config.yaml
model: "sound classifier"
noise_aug: 0.01
hop_length: 320
targets: ["emotion"]
num_classes: 4
mlp_ratio: 3
layer_scale_init: 0.1
dropout: 0.1
layers: 12
optimizer: "adamw"
beta2: 0.95
max_steps: 7800
lr_schedule: "cosine_restarts"
final_lr_fraction: 0
warmup_steps: 230
Rows from block 6 of a small sound classifier, named by matrix and row number. Rows with one number belong to one neuron. Each number is 500 + 25 x the weight over its row's rms, rounded and kept within 0 to 999. All counts start at 0. Numbers have three digits each.
After each neuron's rows are labels from the 100 clips, of 14976, where the neuron reaches its highest value: "band" is the frequency band that holds the peak. Only what is clearly more common there than usual is listed. The data: acted Russian speech (Dusha). In brackets: how many of the 100, against the usual share in percent.
# fc1: MLP up (model.blocks.6.mlp.fc1.weight, 576x192), inputs 0-191
# fc2: MLP down (model.blocks.6.mlp.fc2.weight, 192x576, transposed), outputs 0-191

fc1.101:502459512463460529529488528506502522506502541490517500499512486438540528493531500514483465547517458509522530518489500538514495520529508517499506456500525502492503491497500528513507484499478504484501479484527505508470533535525516504501493460478550507481537519541474508489543459490511504563525433513517512507483457507489491466466568523478517493494483529520468480456492491493536466511505493542512536541481511471455483531537531514539511466544462481505496502499485440465505511488450494492510517523471523538501513513491532480514513521486484511503553527517498492494499520496499542506
fc2.101:500477591478484521532531516476490474515523489558489464551482493517481508525493512533507500516497530468513511529514484464504494484485479477532542500474529452491507524529555458480510512519565517456527502493521513467540548471493503500520481481482490477512472498492519473484472501558502509500519505523484460483507486506506505514518480514496525498478483505495531479509509518469536496531491493526491491482492533499522511443538472564486467508511493484463513523544470495480498472511510538490528494491506503508465522496511470491424511505524552500517471473498510507520517519508525520464
band: 1000 to 2000 Hz (43 vs 12.5); 500 to 1000 Hz (30 vs 12.5)

fc1.293:502489495518549476445500459499519520479484467471479534462505539549517442523505530517523508464520512495506477501553489522531464542518499509465497528504511510485484527503508467510494523487452498534507505561527475474489513470462476495515493512489473488506500527511528529503453491495485524484478527452503530463494512497482537520480468520466488496524503507454480491555440469473508525516482503512479515473470505500516456514518486487494470519482511506495509488524479520504516442523550499504470567507507506502527542487524480469506528529500533475494497480502525540505469524510452489501
fc2.293:480483472512496526527536480512518522506465537496523516505497506528509544509530525517491491496451522518459524531516482529492517511472469502504507516491515500506493502478479491492527465508534546483512487485526494496478487530496526556483529485507478519529533522528490473499521534506519475483496520500505531546454517515496527509437504518465522511477484512541517495497478476520500524493502496520502534501507516502413426538496469478483483499517475412529532482461516481486512518516507512531492483489470500468542506514463493451562541478475520540482508468469495466497511487501487508512
band: 0 to 250 Hz (35 vs 12.5); 250 to 500 Hz (30 vs 12.5)

fc1.524:468459509492463495552487463511473557533503526513527503523502476539518530476497555494465511505534463537499503526467464524484503468481510511557465481525494486481509505449506555488540510464509501505494472525498483468494517545491478530511517488457525506530492526466542467497532522507475548492532503527529489544492470490522529441507475484516487459492517520547530489519503506517506527518526499509491559481519476496465493459449480493519484454520491481512521467477508481468507495502482510501477492531523527517483515482496481488490467486508511513482528499532511480522525515504461480480
fc2.524:518478572457482500491510482483471475477473480479458513477490479486505508490452513462514502465525463453500502496482507534515445466500547482452531498500469527462506488547513482469506488510498451545563528472504527492494541508470479478486470528466489524505461489464486539480500498549504501481502517462515525493506486489504469457495475487511447467544502523488475509551539476466479475484500470491491493520487458554519499516482494539516510497502509494470466519482496517510488530502527477520492504504473534464491508522518497484468479492509485452512487483520493487510483523503538470497
band: 250 to 500 Hz (52 vs 12.5)

fc1.426:481449480501522547525499506503518523533493488530513488496462547483514550513500509513485513545498513474478504520519486483515501458458482493507518541484468448518492516487481495497514533525507474471504511462522481501538480492510489500501522473482511502492517470475479514511498537452487516472467501504449468547507491490554510449501489478474523503485511507510567507478531473499496528525545473462525508509491485500472461498485514547511525486525470472471560543467489456514513518536496486553519474530474505501509538516501496476492513462477523509523531483516485477505566537481517534504
fc2.426:482521538465477455505468495492523525475515515491471473492487468506510506520498512468466503525483498474555466512501533541523481485451509461458487504501483467501528459511524463462541534491492482504504504507500526487498496464531510513511477511482498534505498506522499491453459504497541505460515504522503501487521518486528490545564492489508457515507502467494480519502564563455523460480510464526511509521506503512508534497496476489479540470497493508462466496512472495507501550500525469491516489511533521523457500472500475535485474499487480466553502454464500508516469497518528553451
band: 500 to 1000 Hz (30 vs 12.5); 250 to 500 Hz (30 vs 12.5)

fc1.341:519473485561507515494515506534496504510527529473482466469484476433492517491518500504469470537513531553516502529505515497491505527505475541520490500514555505500489504492501493528475551516516516484512498484428456498480506495469472495540532500547533481514539475510506506526509518476483521478539505523467481492469513537498479490510488486477531536478532509513512535464499501515489443518498526493497491486497503459469482495510513521546491462507483490458510540473517491530521538482468480454529546512531509454520491520464549498532474513470537498507521535543478527493512540510495491501
fc2.341:484511517494522487461479509555534494509479461498511531480534516483533484515511511506490482490536520563499518524510484529519460531505478501471542509498533516498464522451496555558504496487480542512441465502531472513524482471494533516538540496508532490477494511544503535532458484489485506516491491557514528477476493521496544517529486504487512508475508513477507503478433529514519533492519539502509496510493530460516498505529507488502494510501488536510546503472507514500503498494483506520507507527522485544561529463476529541535507487514515491481493516494504550528486538531438492497
band: 0 to 250 Hz (74 vs 12.5)

fc1.540:471486496534498513545537502503520541521528520507483454477479483440513522512514505538497510533461512479525528505525492501522509501498487500495487528547469452489486489507525495497514532535503471481513503467509484499494512495489495478499480466499532511485527451505491472515516527475472464492442525435455485522490480518531453463508533515507513486501523516523479532451516497497470504518510473431494520553505490497443486502497527558505511485482477484473531487440484476497529543530467470490524498507496509503486497524497504515492537470478532507547503491535488485501545515446504514520
fc2.540:475505508454468508493467504506445485456509496509467502551485500527519465514511497480466477476490527490502507513529516479457472520493533498491517508477533547509505488496519473499491484501534516504464467527483481474507495478538506499508474478474507487550464510502499509507471522531539508480540507534496480499515521458498518477553480514504492569500483466489497460555516544498514457492503490509492495513491549481566535500490480520500517520511469516428477541519510485450513513461538488518486514529515515512455525478519498516488462518500519482499515487433491536504475499516458530502
band: 250 to 500 Hz (35 vs 12.5)

fc1.532:518526478540523506476523485530487504501502528509442465512477501473497527504516519509499489507500547535476515524501491452468511543514469511499458515494519514485512538482505481525471523500508500471511480488456445502474535475479471482571548510545516490511541500455518486569513546500483498512538506502491512475475505525485496511513482466492526544476511501463487551440496490529514460533499510503483493479518549491462489513530542524503487498492482514495499499466530485512521532513483509445505540472514497445495464507474521500519480509463506510522543515514526534475492474504495485484
fc2.532:485528488527512519461470498545493484477442442473494523480532507492512486511522546492501482473531509534491520501507478536511451553513483529462548505495524501486499537465491546547483479504468553481463506514529476515527497476503500481526530475510522504493480527523535524537495493497470486511505506532517525465494497509506546531522492500518512498474509521478485490497425491551534499507512534493511515511476519475511503495526527501537514499510486502476527519493532516495490489472492515506514568535496508498539543486497549531556516490503511526470500522503490533527484547532465533517
band: 0 to 250 Hz (77 vs 12.5)

fc1.409:478471474536486548505513486543483491502466535485478509473510490480498536514488455496456487529513494521463523505490461475491516453489485536532475495513523464519529454471487537513480517498515522473487488510466489518471452514458498499523496500517528499533518487492510512551531494468496516488500504492526466518461511504483464468515493473462538533474530485515494505486470487544482503516487509468491476526552515500481462502493559493530491450525467510559536510471518463500523540478491477488486457507513490492512504525460537529547482475487515558510534506516457474500518464487511499508
fc2.409:452494544432485493491486494487499544486549500479511528515510495491500488503506515504501503503496532499566495496565517484527479530500485446500522504484501476476493498508527472503511551493517534470502497485590491478479502456515532520512501489491487508503508510541520496489452513504491487498484509541564521454494493474505492520531492516516497528485490531463507526516509557500503525497510482507500527491503574503505545502502463461447507502515452492510492459507485491510522502510494507497510493492569484523505485500498468502507508496475533509549477463440505540505499506504498546491
band: 2000 to 4000 Hz (54 vs 25); 250 to 500 Hz (40 vs 12.5)

fc1.317:463508465528496515522542486526477470433513513493487498477481491492501474492505495491460477501471517527464529482505494487491534483501475524537470479467535466513467450503480497503506491470497529436437471517488481501483479535487493504503510492487539518544523497488555482514539514478518483502506515481487469517481505493465488487552474513525483543453524494485482509503506494548483504522487517473508491520540526479501499498484514477519513427513458496524499515508509491488482498498480512471509477441516482473451491520472549536508480510470543571514518533493484511494502451487517521490
fc2.317:473503529446494503538540522486533477462584526477522522441498480454456513468490437474524490482499472488552502471559514498538499511516492461489530527542514510499484520535471486507483524486504526475494504468540470504477470480496476512492479520485495493473480484519514488478474469469481496515510479501548488451512467490484458482537481490536487483480522515514457489482510498520493522449471535484505485485518537469524557511501501501489500512483471535502473462513515514476475496510473509515514509459541471508507452538488509515507491489480484531512468482491498524499519500492485498488
band: 4000 to 8000 Hz (64 vs 25); 250 to 500 Hz (30 vs 12.5)

fc1.302:517535516506486492519541524518465483509545568502472451482482484472467567503475512456481492510506494507527504487478500478522488452499459485511482536540510502523544475503504524465497525505496523470498510462445479481485480515519481497509475493518500504499474476497482494509480496515521524510493511482487510525468527520508453457523512504511522521466500491555486526434540498507481505471444496466468498497539481498475502511485508519527531521490519537495520535478520499541539567499462496501527490455519480442488469489475483512519473487485474523492450485507473492520512492507529474483
fc2.302:479486513520496542498457497544500489449478509486496510501469492465503506502562491493500467526443509501478552520520498540476480567506496543461497510506525477471497497481522494526462486521505522479499495436515483533513491522473489499522490477494504524499513482505480470522509493496484474467480511521498484489510494507489487516514509539489469504487492505523460455491478470515506463503511551508500529506485515483495494511502512544522505521492460517485489505469525488440495574459462490488491539516493523575530527511517551501539515522465508519507499510544496531514505517517459562530
band: 0 to 250 Hz (81 vs 12.5)

fc1.5:498507533499468498504481467486508517491510503516520511509523473493476498502472499489507468499508447475499489494498550541448518488498496533487458520540526464471525442510502484493491540521447510490525510481531511501466520511491476530512503494491514478487527532539477516503558489513484469468540512487516514528505469478540522476509557519515514514481493476477464469510522514498440479518523481484474511543537524538493496470468498504491550522488494462483531457507522469529539519465516497500479508517530531502486522528489508480505471531487489544521487524515464500427480460475535524458
fc2.5:518524588468509450495502480441501518484523494477491495505541510546485502500489518460512510494516504505508446497504518494512459522519504451458530500506487514512497506516521473431512522477506462514520509545543522475501495461510518488483499524501512480493473497514518517447444500549514543515514494511559571446502505482499505512515507482497486525518493538509486498538513514434496508509508478496490488485485510538510502481503432502463504507494510471507459477531453513510500493486537513482520499492527486509504486464498461477476490490525491440515505468468499511482485486497503504488
band: 1000 to 2000 Hz (39 vs 12.5)

fc1.572:492454473523472509527505522524489488495500507535547486480491492448514505513488477534473481547530511497485553506504471514474504460467468549522508464502513478509493452456506500522492509505512499451457494500485471509485489497494473522490498442531543504498486467500506476520524535495492499477494463522493473495504458519486466442488505473510484493492512513548499500482483514524529510490485535497534497532526522457485484491482565553506511474549460509502514513467494470496498495497498535480493489521495534513541524512486533519500477500491549520493569546527442495490546508520484524516
fc2.572:486507528487491492473537483526511536515541474517484469492499544497509479477475522525520498477518506510512519511552471413515516479488494483487538518526501520488516498500534491547477525487571544507485500500537483480520461481429475512514490517477527464521472497487507523549462494466508486514525491529489482499499523509500505480553434514500509450519507518477509512489527537502521488502469488510509506481482568450530525475484492518480460493513473518484507462514498510492501484505495479493521498490542494496481467475470491500452528480494549510536486462513472521504504525486471516466
band: 250 to 500 Hz (92 vs 12.5)

fc1.438:513502487556527503515524501516508525534529541501490459464499478457508538516503447501513516540467543530544515501466514503506521521521478512488472520531522505503523503508533493505476538476504492482523499481475473505475482507483476520534519481563532482514529439492534501553491521501496490493514527477484501488471511553461506505508505521486528511499554496526518572437486501507503459514488500484489490519488509476428486502495529507549496514492450518502498523479519469512509536500460495467528513480507510497468478507473543491482480524458511488497543531542503501477496491477514473497
fc2.438:485514480520523500481471510537480486484471470476499562516508488509503478493528528494480504512531467553505509508514462521497445522494485532456514518484533490498478530457484562552518513473498544493484478482529511494530499495515494501510523479473541485509484488520548518538498488480468484493517460544525533490482508490529515501546482482508482517485510521451529490539440515546513491490533540503511488546494534475515522493485507484501563512492488513490513499459525504486503534477484490476510518522522474552499543477502535525529483504532510494478500519514499553550507514532458529522
band: 1000 to 2000 Hz (47 vs 12.5)

fc1.106:463495488491540483561517484515501481483526490520532501522488486535517483524496519529483479549490510484501491490509470506489531463523494507535538463487513487526450482458503494529486496474548537495453488492478496476464495505536542493471517462480489496507456519483532517508558444520515494532492460459499487516483489537470544440529495505486474502483508493544529475497533509501524504479510531526504492534480482492464480501505552505495510488556489477496524484503480426446492445504498531528480522530487514493500511496496476508497511510501539537495528539469490479497507496521473518513
fc2.106:539523554509491475468485506470473452465506459490473473523524521489505483479456482499502505477494518478547486492487521439531487503506488510479525497493524508531509520571509489505481518492510483483501504523527513486498518468493504460494431523496503463507457504508497512533482480526528513502508497489535515459511528478500489507538494488481530543512470526467486482515557523479512475501504474519515431508504507534570538470532489538486536546477551507505466497481478516495502501493514513510537465473512510497487473503498491452451507489517496471513517514486507537519513509469547516459
band: 1000 to 2000 Hz (33 vs 12.5); 500 to 1000 Hz (31 vs 12.5)

fc1.363:473461521514469519544534483502486501521545535517538452504500483475537502501502527535499512560514490491509505497526498482516521503504471515553524450534461444493509478501497525530498500516484469462488486474521485508467526531502477486481491456471547528500481457501487478487558477496495492500515502508518471520495482513494498444501529528500483449478521529531490518456484510519499510459495517522524525535466484481466505461514504536500479440526449461514508482494510457497470522500471504480482499488474510505500471537507491503518512524466504558532510513510486494463513498468485548536
fc2.363:513486599495511469475495508524514521468514483501458473523504499537507472500519520508491479496530513508513481510519495503491467529520500510503538495503509500501496493553567462510510514496520474504509477525534517461513497468493483492497490502484524516500473485503501520504439479584498487498488495492524478485506500494493513505567465521505483503523507523456506528553514538458514444498496487497520511521510521484544503449503462543497498498508496478456511498517476512497509475467555490507500535513519510501506536459512488494413499507541527462547507478476517518490470515501493517494
band: 250 to 500 Hz (69 vs 12.5)

fc1.360:516471506472489530545532517506518517523536523525491456505492495446501537504506488519477530516476523446551500527520515494510505503481516488482507478527473446502513516520519485451502513545506471462477541476534463518488494494511499489478478451500558533479528463513497461471510546475496475512462531480468510513543463523521473467486533504510506484494507513512481499458515509486496471506552487496479508546529493496467494493511495581497506493472461469476525492497475462484522542493465497484511500496447553507506504532514501483489520507497524509538490492493508468484516531506497547492
fc2.360:463485529496502533511504505520499516448503521530479489521461492543504504514509496479465472480481503447487531522519495494490494507494480494535502495490516473504518503522575452471532477521553514457497485548492471493501519494497497519537488472498514520517489511476546448522478515556520492489509522493502481490486500458500525500599466516529515527443475486508506473532516518510501466494497490503498492499498540515548509482477461540487470494516474493403513506508503459465487517455519495500486494499503506485477500511488487537461514537500548503517510467481498512504488494519499512506
band: 250 to 500 Hz (51 vs 12.5)

fc1.504:516450499484532547509503524527468498480489515506481475494465483535522496519532517499532492488510503513516509534504505515501566492472481533513492508473536478507486493483522499501498503505555495482452455507490469473512521509507472499514493482471545512514492515473514484501495511522495500463496508523470457592513464492497576460522502506521510472496459472509513472502499511487524499499530524494536518487494462429509533456494492548507486484482489470443487530524512488477513478490498529522497498499489526508505521489499522474488515497501544541501558500491480521468498538504437541464
fc2.504:506489516510536466460539491499542510472525534524520479471463499492495490478475505474494494489518509478504475504513497457515529486510463510513518455498497481531519488533552542503491516489526490494482476532481481489523532503474506491531474507529462519531489514499497503520478491499500502518458489491517471484487468490483497498562508476503520525474504473495498523456528534491517508511497485483514491505504489507565517447485527519505526534497520522412501509510483501549509491510475516550537484479516513438421450486487522527421524511507502491535493523496477516524465508495527471525
band: 250 to 500 Hz (63 vs 12.5); 500 to 1000 Hz (34 vs 12.5)

fc1.367:470477497530510534502528520502471498454519520492494523496516486462521507502497500508454484523529452518474511477530485479476549469490465535517513474510556489489479438506458505513469496514477502479460476521506517531460476541462496489470473483486542518523509489514491522504560497480512516486502471495521473523478504508467467464512483518500487481478529499470488490450475509545508536488475470499504503557508541500449482501490519489504482431528466522526488494469498480470505501496505464473496482487509495495525524504463543525524461516510480514508573538494451489480526496500522524499
fc2.367:475476570458491498507510519492505521478555498487508526500462510488509485526525497500504504500503528501547508499546482485513444535504510458472556503510487482464504505520531478512485533534535530474512490490554469484490528452509476490543475489460491511479489485526516486502453499502502466527491488530527480444508484488492486499575477500540482471491534524497485510514522537495498491469482525503496515499515547485498530510509467515482497491489449486455499482531486487501507521516501498498504539481566480517471492496500490512471504488487533492560469458450504535478488532485489549491
band: 250 to 500 Hz (81 vs 12.5)

fc1.347:485460528509508498541483468505515531544496517501538492500494493519523532498474521521486498535519474494502519527462453522458515461488504501531482506520475483470498473463504534518525538492512514508505480500516474495481506553485502509472557466467522503501491518504548497492515508519456506482531479516523518580490478484523564451488468482495513460488517498503531474493505495507485537533529494474505545512487456497473491469454512486524474464525475472507531484444509461504470485489476509493476462534507546506472533506471493491496467470520503522494497482525463496532538520533467475478
fc2.347:527517595470491456482486506454505485486494465481453525498531501507490484487471538477520511502516472495512443507471510513527434480487555477442532483496485525493486494532497476469515498490492456551544504505507531490513512473507493471510477534483499496491457502471479539487479510546500543489512491502532522458522513496511493482498471480476449484550494528469497513568528505445483473491492479515508484492500468516514506490482482517507506486494527482501473519496465523486499517506550488521498500527492501519526518469506495477463479490532461433499500507500485484529499517511513482487
band: 1000 to 2000 Hz (34 vs 12.5); 500 to 1000 Hz (32 vs 12.5)

fc1.236:510485473545518508478463490545528504485483459482504488461511515508471443493533512526540507492504470493507517512517499518494476521521492562527503489513478536482462482498511481550479506525463531516507493515529530500491488505487463468480474513458464473502501479514524532552524461478470491505459523456452450480505483492517535489483518520479504466514472530457510471504467470542477477523507529456534512517469494480492508502519526516531522524489493516473537490506551511513548442530526514494503519514504530537516518477504518482485546537502500543510477500537516476497488524473465495503
fc2.236:527517520513503479535601507448488483474524521484469529507522500512519508503500490449501499507474528465515450499504491496512499504514490515462558508481532459537485536525495469459502510479467468477512497508494531471557499538531475491496460511521436527478456477466497477469544506537498506504511475498488482511472474556491469515490507521511474532504518502513520499502528536508511479491512506483511513494502508508454471522498484523506504503494542401507470532493494521463497535477514475509533518497483495488469499483514501457497481511509485514495469521477506479532499495501525520475
band: 500 to 1000 Hz (40 vs 12.5)

fc1.356:466484530518460527503497466530498564531506507502538467539499492473537537502472500511470491499522457538488533527496498533482484491506476517540470461545485439464523504489502503507526530490462497480516491479536488501501494546496510516503538458470505536528505557483560480488537532511466498506495519520526531551495495520513522441481508484506494449479520532514496502479496513525500542496502522509478536502518473504445479477475511498511488463487469469511491466455549468483491517514459501518473480509498505512471511517474495496490535514505536534508513502514524483482532507477482515470
fc2.356:499481596464498458494515531478494501471524495520455477538499501506521497478516531493496507510506534494538456504518503505521452519530503480467563483497491494512499500544548464466510508506516472498516472505522507479530485451537502477508478482505517524505450494497503526474457514567496524537508463507536506444504512519496487472526486506487467512503517530477502532548517539448501459500517485482531497533527511500505504462480478556490507485507492454450496512519466489485521506507523518517532518491497483505473513478514488504439480511510516460533504499476491499483482512482509527481
band: 1000 to 2000 Hz (33 vs 12.5)

fc1.316:500489546515475482490513511496490524485503508504514496511534480492472507535482508499505467482501476468493482489515525535442528509496492525483481528551530467465525447511491497519486539524452501490527498476529505510475515528497476524509513481473545502494545537537481507514555510517500461473550531490524497533491491506527519477490558497504531519490494496462458473467518516512444505509534492505511517525526528542486493467488488488516535505478467453499522475503548475536531536466499490508481513486530532511471531482493512483496493545466478518513538538507452519432500465489535510493
fc2.316:506512580459491468487484488461507507487506477481498520516546507543488483506493506485521495496512518512526468509507511530545456541524521457471543489495477527490484518501519456475512540493502472523506520541540500479506512466519534498496511518485508483485489504531496501448441505554500538502503521519561584453520502481505503510506476486519474508517485532476466494543503510431494508498504486493490475492492510525520518504489443498467505514487497493513495482522458507505494474486546510493484510501531496508531509467512465477493492482525505447512509445452506527511470528518492515491
band: 1000 to 2000 Hz (44 vs 12.5); 500 to 1000 Hz (38 vs 12.5)

fc1.338:489498532489475470462504517533482512486495502498560500491517479485497491504506475489509474448522481509488499473521522527436496521485491555512470528548556477473524470513501517524506504471452501509525506487503514529489511500491474525473507502507550493516536552519494536537547478506519487482543532481511513503479491502514491489488551504490517512484515516470489481505505524511466514500504535533503498530536539527496476475477499501552542518475499449492489462493544499494533519476501478482525504458535495528499502476484541475505481544448474509503516538498482530422503457466507489469
fc2.338:510506612497481495513478477479503526492505486466492460519516477546489464483485526463494492478516485504513484515493513558547465527544486482448512488507452502468508520501513494488490529504467474493506520541543479512523481513514498485517518506486500461486480482520527491466490498538506536488492523499551591484524482500498497517501471498499449492491497491475456475525480480461468476509473478460456480491528497561477496475493489493489469507499495475498515486526494515533498506482531496495467508519519499471510518496499480470521490442531501476496513445498495503524469521516509491469
band: 1000 to 2000 Hz (33 vs 12.5); 500 to 1000 Hz (33 vs 12.5)

fc1.1:482482491533485534494512500559455502501469533486482472501491482459521523501531480501495502531498482521499540490508477476492493507472455534540502500484528478517524469481493506520484495505528492473476476504479464528500484507499501493490499524506541509511485507459503498518561499483514520464521520497524449531481509515512518451493524462467529506478513519507502477450477500554453518529493513483538509555507517491498468499490547504512474458514468499510487534484512461493512519450469484467511468485541498508511498531478538524543464493487489566525560524521428506467533496481495505501
fc2.1:466500548421501489487458501491496543456555514498486513513489497507512486500510521481515494494533515483564505512556504499517454514505488450501510523487493464488506502511538478514502539507510533470500487525539501469484504472513497487520479499496526502498472481521548530485469494505497475510494494522531491442495494475517488511546481517514492530497493507472486510530524561508515488497525476505503512513491585498545536486489490467476516497505466462485509452520481501506519504497523501514495499499556486511466509501502474494477506463500543498564504467448518525513462516499520559472
band: 250 to 500 Hz (84 vs 12.5)

fc1.136:492444510503481505513486490499494539535495495507483511532516505520517532500477536507478515530542489507499523511467443487504498449464507493559478513488470506473519506449539527477518526470535496531521472516487466501505488525494502493523513488440503485505484519459545476506512531514497530494512494537528516515491476470515515465491450447501511449488516533522573484523500492532504542530514473480513547493514451504493491483458475475492484445520493471509509485472466475485498506502483510525459475533524501535481530502476471500505463478516526504464519485506486518517543527514463466490
fc2.136:532500558485498471482490506463494472485479493469427520480516502535487483497478524467531531494537463483482457484466510508522441483484539489447517505515470534517488498545496492453502476488479447537554511515508557502520502489499475454501457525499495514494465501453502556497502511525505529494510481495530521472497512496495493500493488477488457489546495542477496516551521490462488468484493477500487488505477454522525492484492486527509514490484514482494450521509471528487487523515555499510503496513473481500500522471526500489470482495535447437501509520519489479511483493474529490490
band: 1000 to 2000 Hz (31 vs 12.5)

fc1.290:522500546532481505477457524522519492559481497524463478491466482508504471508532503487535491475515508500481511537508481503513498525510516542520455499535495515478510475462535515477484528519519508519527518523485488500496540495490458498543480498519496479507558495484489491529499506506435519502508517504469443488488467495546511470514509512509543488494475535483539521524432501503501457533493517494496524498523476453492483508496484535502472535491485493467528526490505496511587431503518510467486533486493517496509517489512524480456507530475502527524500508509502503475533560504454468511
fc2.290:520520544541515466550530499487479496512498520503517482515519506502523509505450487514520451524516504487480453498493521481476507469471487508464539477492484453552473479512530488515507521496488468495507492480518525521543439512548486484486513492522475479475480545461486531528490500519508485502494500490488471523483488537455494544526493519498477530491470467500540495493542535474505525540546474571505488474516500512534515470454531514492483482501508487485479538451477505516508512469497488521492471507494513511502495483453511520440518478538488446506535529510534477501521467491518473497
band: 250 to 500 Hz (62 vs 12.5)