Weights of a small sound classifier: patch size [8, 16].
Rows from block 8 of a small sound classifier, named by matrix and row number. Rows with one number belong to one neuron. Each number is 500 + 50 x the weight over its row's rms, rounded and kept within 0 to 999. All counts start at 0. Numbers have three digits each.
After each neuron's rows are labels from the 100 clips, of 14976, where the neuron reaches its highest value: "strongest on" is what is common among them. Only what is clearly more common there than usual is listed. The data: acted Russian speech (Dusha).
# fc1: MLP up (model.blocks.8.mlp.fc1.weight, 576x192), inputs 96-143
# fc2: MLP down (model.blocks.8.mlp.fc2.weight, 192x576, transposed), outputs 96-143

fc1.98:491489472457507505471601553494457543528456441563540527563528420481546613459559459477423434623485439461523496506336468504515550533501573522566508
fc2.98:517495502491452514630502483431468518506473496460527424544452512468527513494418469555497452484496559465442491444525458488576601501492606552558478
strongest on: emotion: positive

fc1.560:418398467431515420518563531471437535508452488549559538495567476510500571559541449532522412472414594487464511519485469432563507529439511594534489
fc2.560:540608487477487553545526522513480515549559555564549434550524550384485531501467477511423533534506514507479474545452457516495536546468498459474507
strongest on: emotion: positive

fc1.79:516510471419366509483563548534541452498598610433437489546526461524537449480491534523404497474457461461557530494516481428537446472532491496563555
fc2.79:436541617560496447451470510488515451558395461450435502442443445572484549535479546448509520519509466520408477406504517493535435494563482512437463
strongest on: emotion: positive

fc1.403:567443488419528606497512536454492457547527531551430468460516474620506466462528519581456631480435501481521530429471412500509532489475560472525554
fc2.403:539512584636540445567462419477484482551420498523498544464458493623436518456438434508590444475500536437452530406553517543522518424485538564539400
strongest on: emotion: positive

fc1.242:583407542495517407463444549493508514562496519562545606488496433496576605477473516590524413527455597568489515484516526410407545522525509472485461
fc2.242:533524508488596495551514490417496531542513545564490443496495570506480491414382459549522498481480478520425481448460425535570547457465545476580442
strongest on: emotion: positive

fc1.521:512486481482485516503502481567416490493513479555515448527473475538564526454554550484482468492536494451501596549490427483527471532428520604499537
fc2.521:455524423434451576550585534455467438561451530524450526485477570463502492514524500550507482494485514488449440526457484554564531452536506586560553
strongest on: emotion: angry

fc1.164:498477571523470433387423472572505445472536505514565509415586539501559593418519542523466595559495564485541474489548460480411539539468450431556553
fc2.164:465527430504568531465470495392538543514461492442477463496536486510521541461387492512522473535435518538478447577447577396540394483522482460537495
strongest on: emotion: positive

fc1.66:537479553460480422499500573518530455512498442554544526522532432504535604490495466546462443661480497537443604457484506519391524494543458473475530
fc2.66:495433502510516483559479472399475543515465518472550484514474552480490483523458571553530447531518509587500508509449452429624538470497565491548447
strongest on: emotion: positive

fc1.119:452464528456453447484505556449431462519604493461508448444543557610469514530431505500555509443396621577442486460522544432468499449545528596532485
fc2.119:483507435534533531509538403534542541515486505519515565539453434543475465534497541451371469508519376590510485507518573562517557561465457375453494
strongest on: emotion: angry

fc1.146:432576442440474524427476453487483475538523560510498510506475531579422412527548511609435613463427461413509455466482407487457490518462526522564572
fc2.146:545457675578494495494470477528487421567457453551485610459487497609588588446439562510539385492477478396503521454546510528497515427495515594490483
strongest on: emotion: positive

fc1.260:499462540428380581512448505567554439510560556503505467536473521471493438506380517553521465484527543510547523519480486405430476453466542559512561
fc2.260:454482505372454557505570532483507421520498437518516602462517520521573461529532502541424465464488458502522427554566491521487490414502536582597652
strongest on: emotion: sad

fc1.32:453456568486458393501541556411426475498546488517523489432550566617484530563484519529536441442385592563458441440531525425490515493546519484502474
fc2.32:511504439568614506514433381542529571481489551487525517556495550421482533531495555445445530533512414560533521467556535541517482595467414427423461
strongest on: emotion: positive

fc1.93:490523471457480553519419538585506472481465580442481439431454457486558542530395479520549470536509465438546569495492545451498512451508523554532454
fc2.93:489463486631610446516552458474503492574436457511487504483449472580460547456569487466533442491590420558439490441549474641532564429493471545456450
strongest on: emotion: sad

fc1.53:534481558512457492452483485486464451566511535547510485430506523533497443496566499644490613512452573554570506402520512513444549547487497428538530
fc2.53:489487467563550503546453504498499453567412511565484487442510442538510518441481478501577470491479497535521533454493493493520560415464540644526420
strongest on: emotion: positive

fc1.436:582480526484403485415450517537494453512548510546501539444583499578554478434421521565438553563484565553590522519557476450391495518480511466526504
fc2.436:484399554542545413498482495455545475522428492478542488477485582474446472496442545507536544501586498557483496473415464400530444509457531409490493
strongest on: emotion: positive

fc1.381:476497507481488562516399473535545448470485505531533446434467479496519448497411507494547578421592558489533589484506439383454493423439539469450446
fc2.381:488497554540539427485535457392521475590355513587470570477449513541509512525538536487557430428461490535436482412518527522565595454525434509502451
strongest on: emotion: sad

fc1.225:453518459460465598460585537481528466526551541538468557547492509580504483512535539516458504527481508479474500529463431424421506517492534498512585
fc2.225:512564524471471533617517454511473459506457498426517481465519438644520449462477425558560436494541550490497505462544562559470463409523545570525425
strongest on: emotion: positive

fc1.546:518462527448498457470460516531451497501593525503510428496536532548415488500426471515538548482446631606463576523595482448500485495507547559491481
fc2.546:397411435568528512564561483403514523512460451540521477537488455542485493498497468458449497457489464546392459480502536573517537500450527386464445
strongest on: emotion: angry

fc1.573:504449538471531502418496458502565457498588534542560486468517480499592517440527503524416550656465469457516519525474441501427613462484527470556563
fc2.573:499523513487538491568465455393479533491445492504485482506416499473479514528342533560583463536477479503405466397563514440582506519568513555537455
strongest on: emotion: positive

fc1.87:552484477512457540442431456499518397484552530499584566442595525531571499517410534518379492592530483485633489555538495458500522441404533506452589
fc2.87:405542492560581484522602461421480488494450447449463485509436507506465480480535481499500496495568461551400441447538520593535479478468463446447474
strongest on: emotion: angry

fc1.370:561509584504450501518492480611477485498452455483512421532497594526564505487449449496519525603568554501486615467565458507419501532391563549539446
fc2.370:448480300408429624523532531434475482654546580552520558496470481471467550494600560511463444507501472499529506593491522454543515448557485556597616
strongest on: emotion: angry

fc1.480:494520480350379589495442498577517421507495556507529521516474483462476493517395537564509475529521563484556579506507493401439519440485558549554534
fc2.480:487420486417444568508553545437541445558488418480508498468588501523638509482479519540381473493436451514538418556478487496518468392516552545579595
strongest on: emotion: sad

fc1.536:560451454485484457461493585469480481485485507539445614483592495491515630490525484532482436621499520501508542514487526493406524503550551471622513
fc2.536:566545490516595450593522486409581513538569594557516547484527489484510482427421514531552583449443505431490506465418488507605640436492469484562511
strongest on: emotion: positive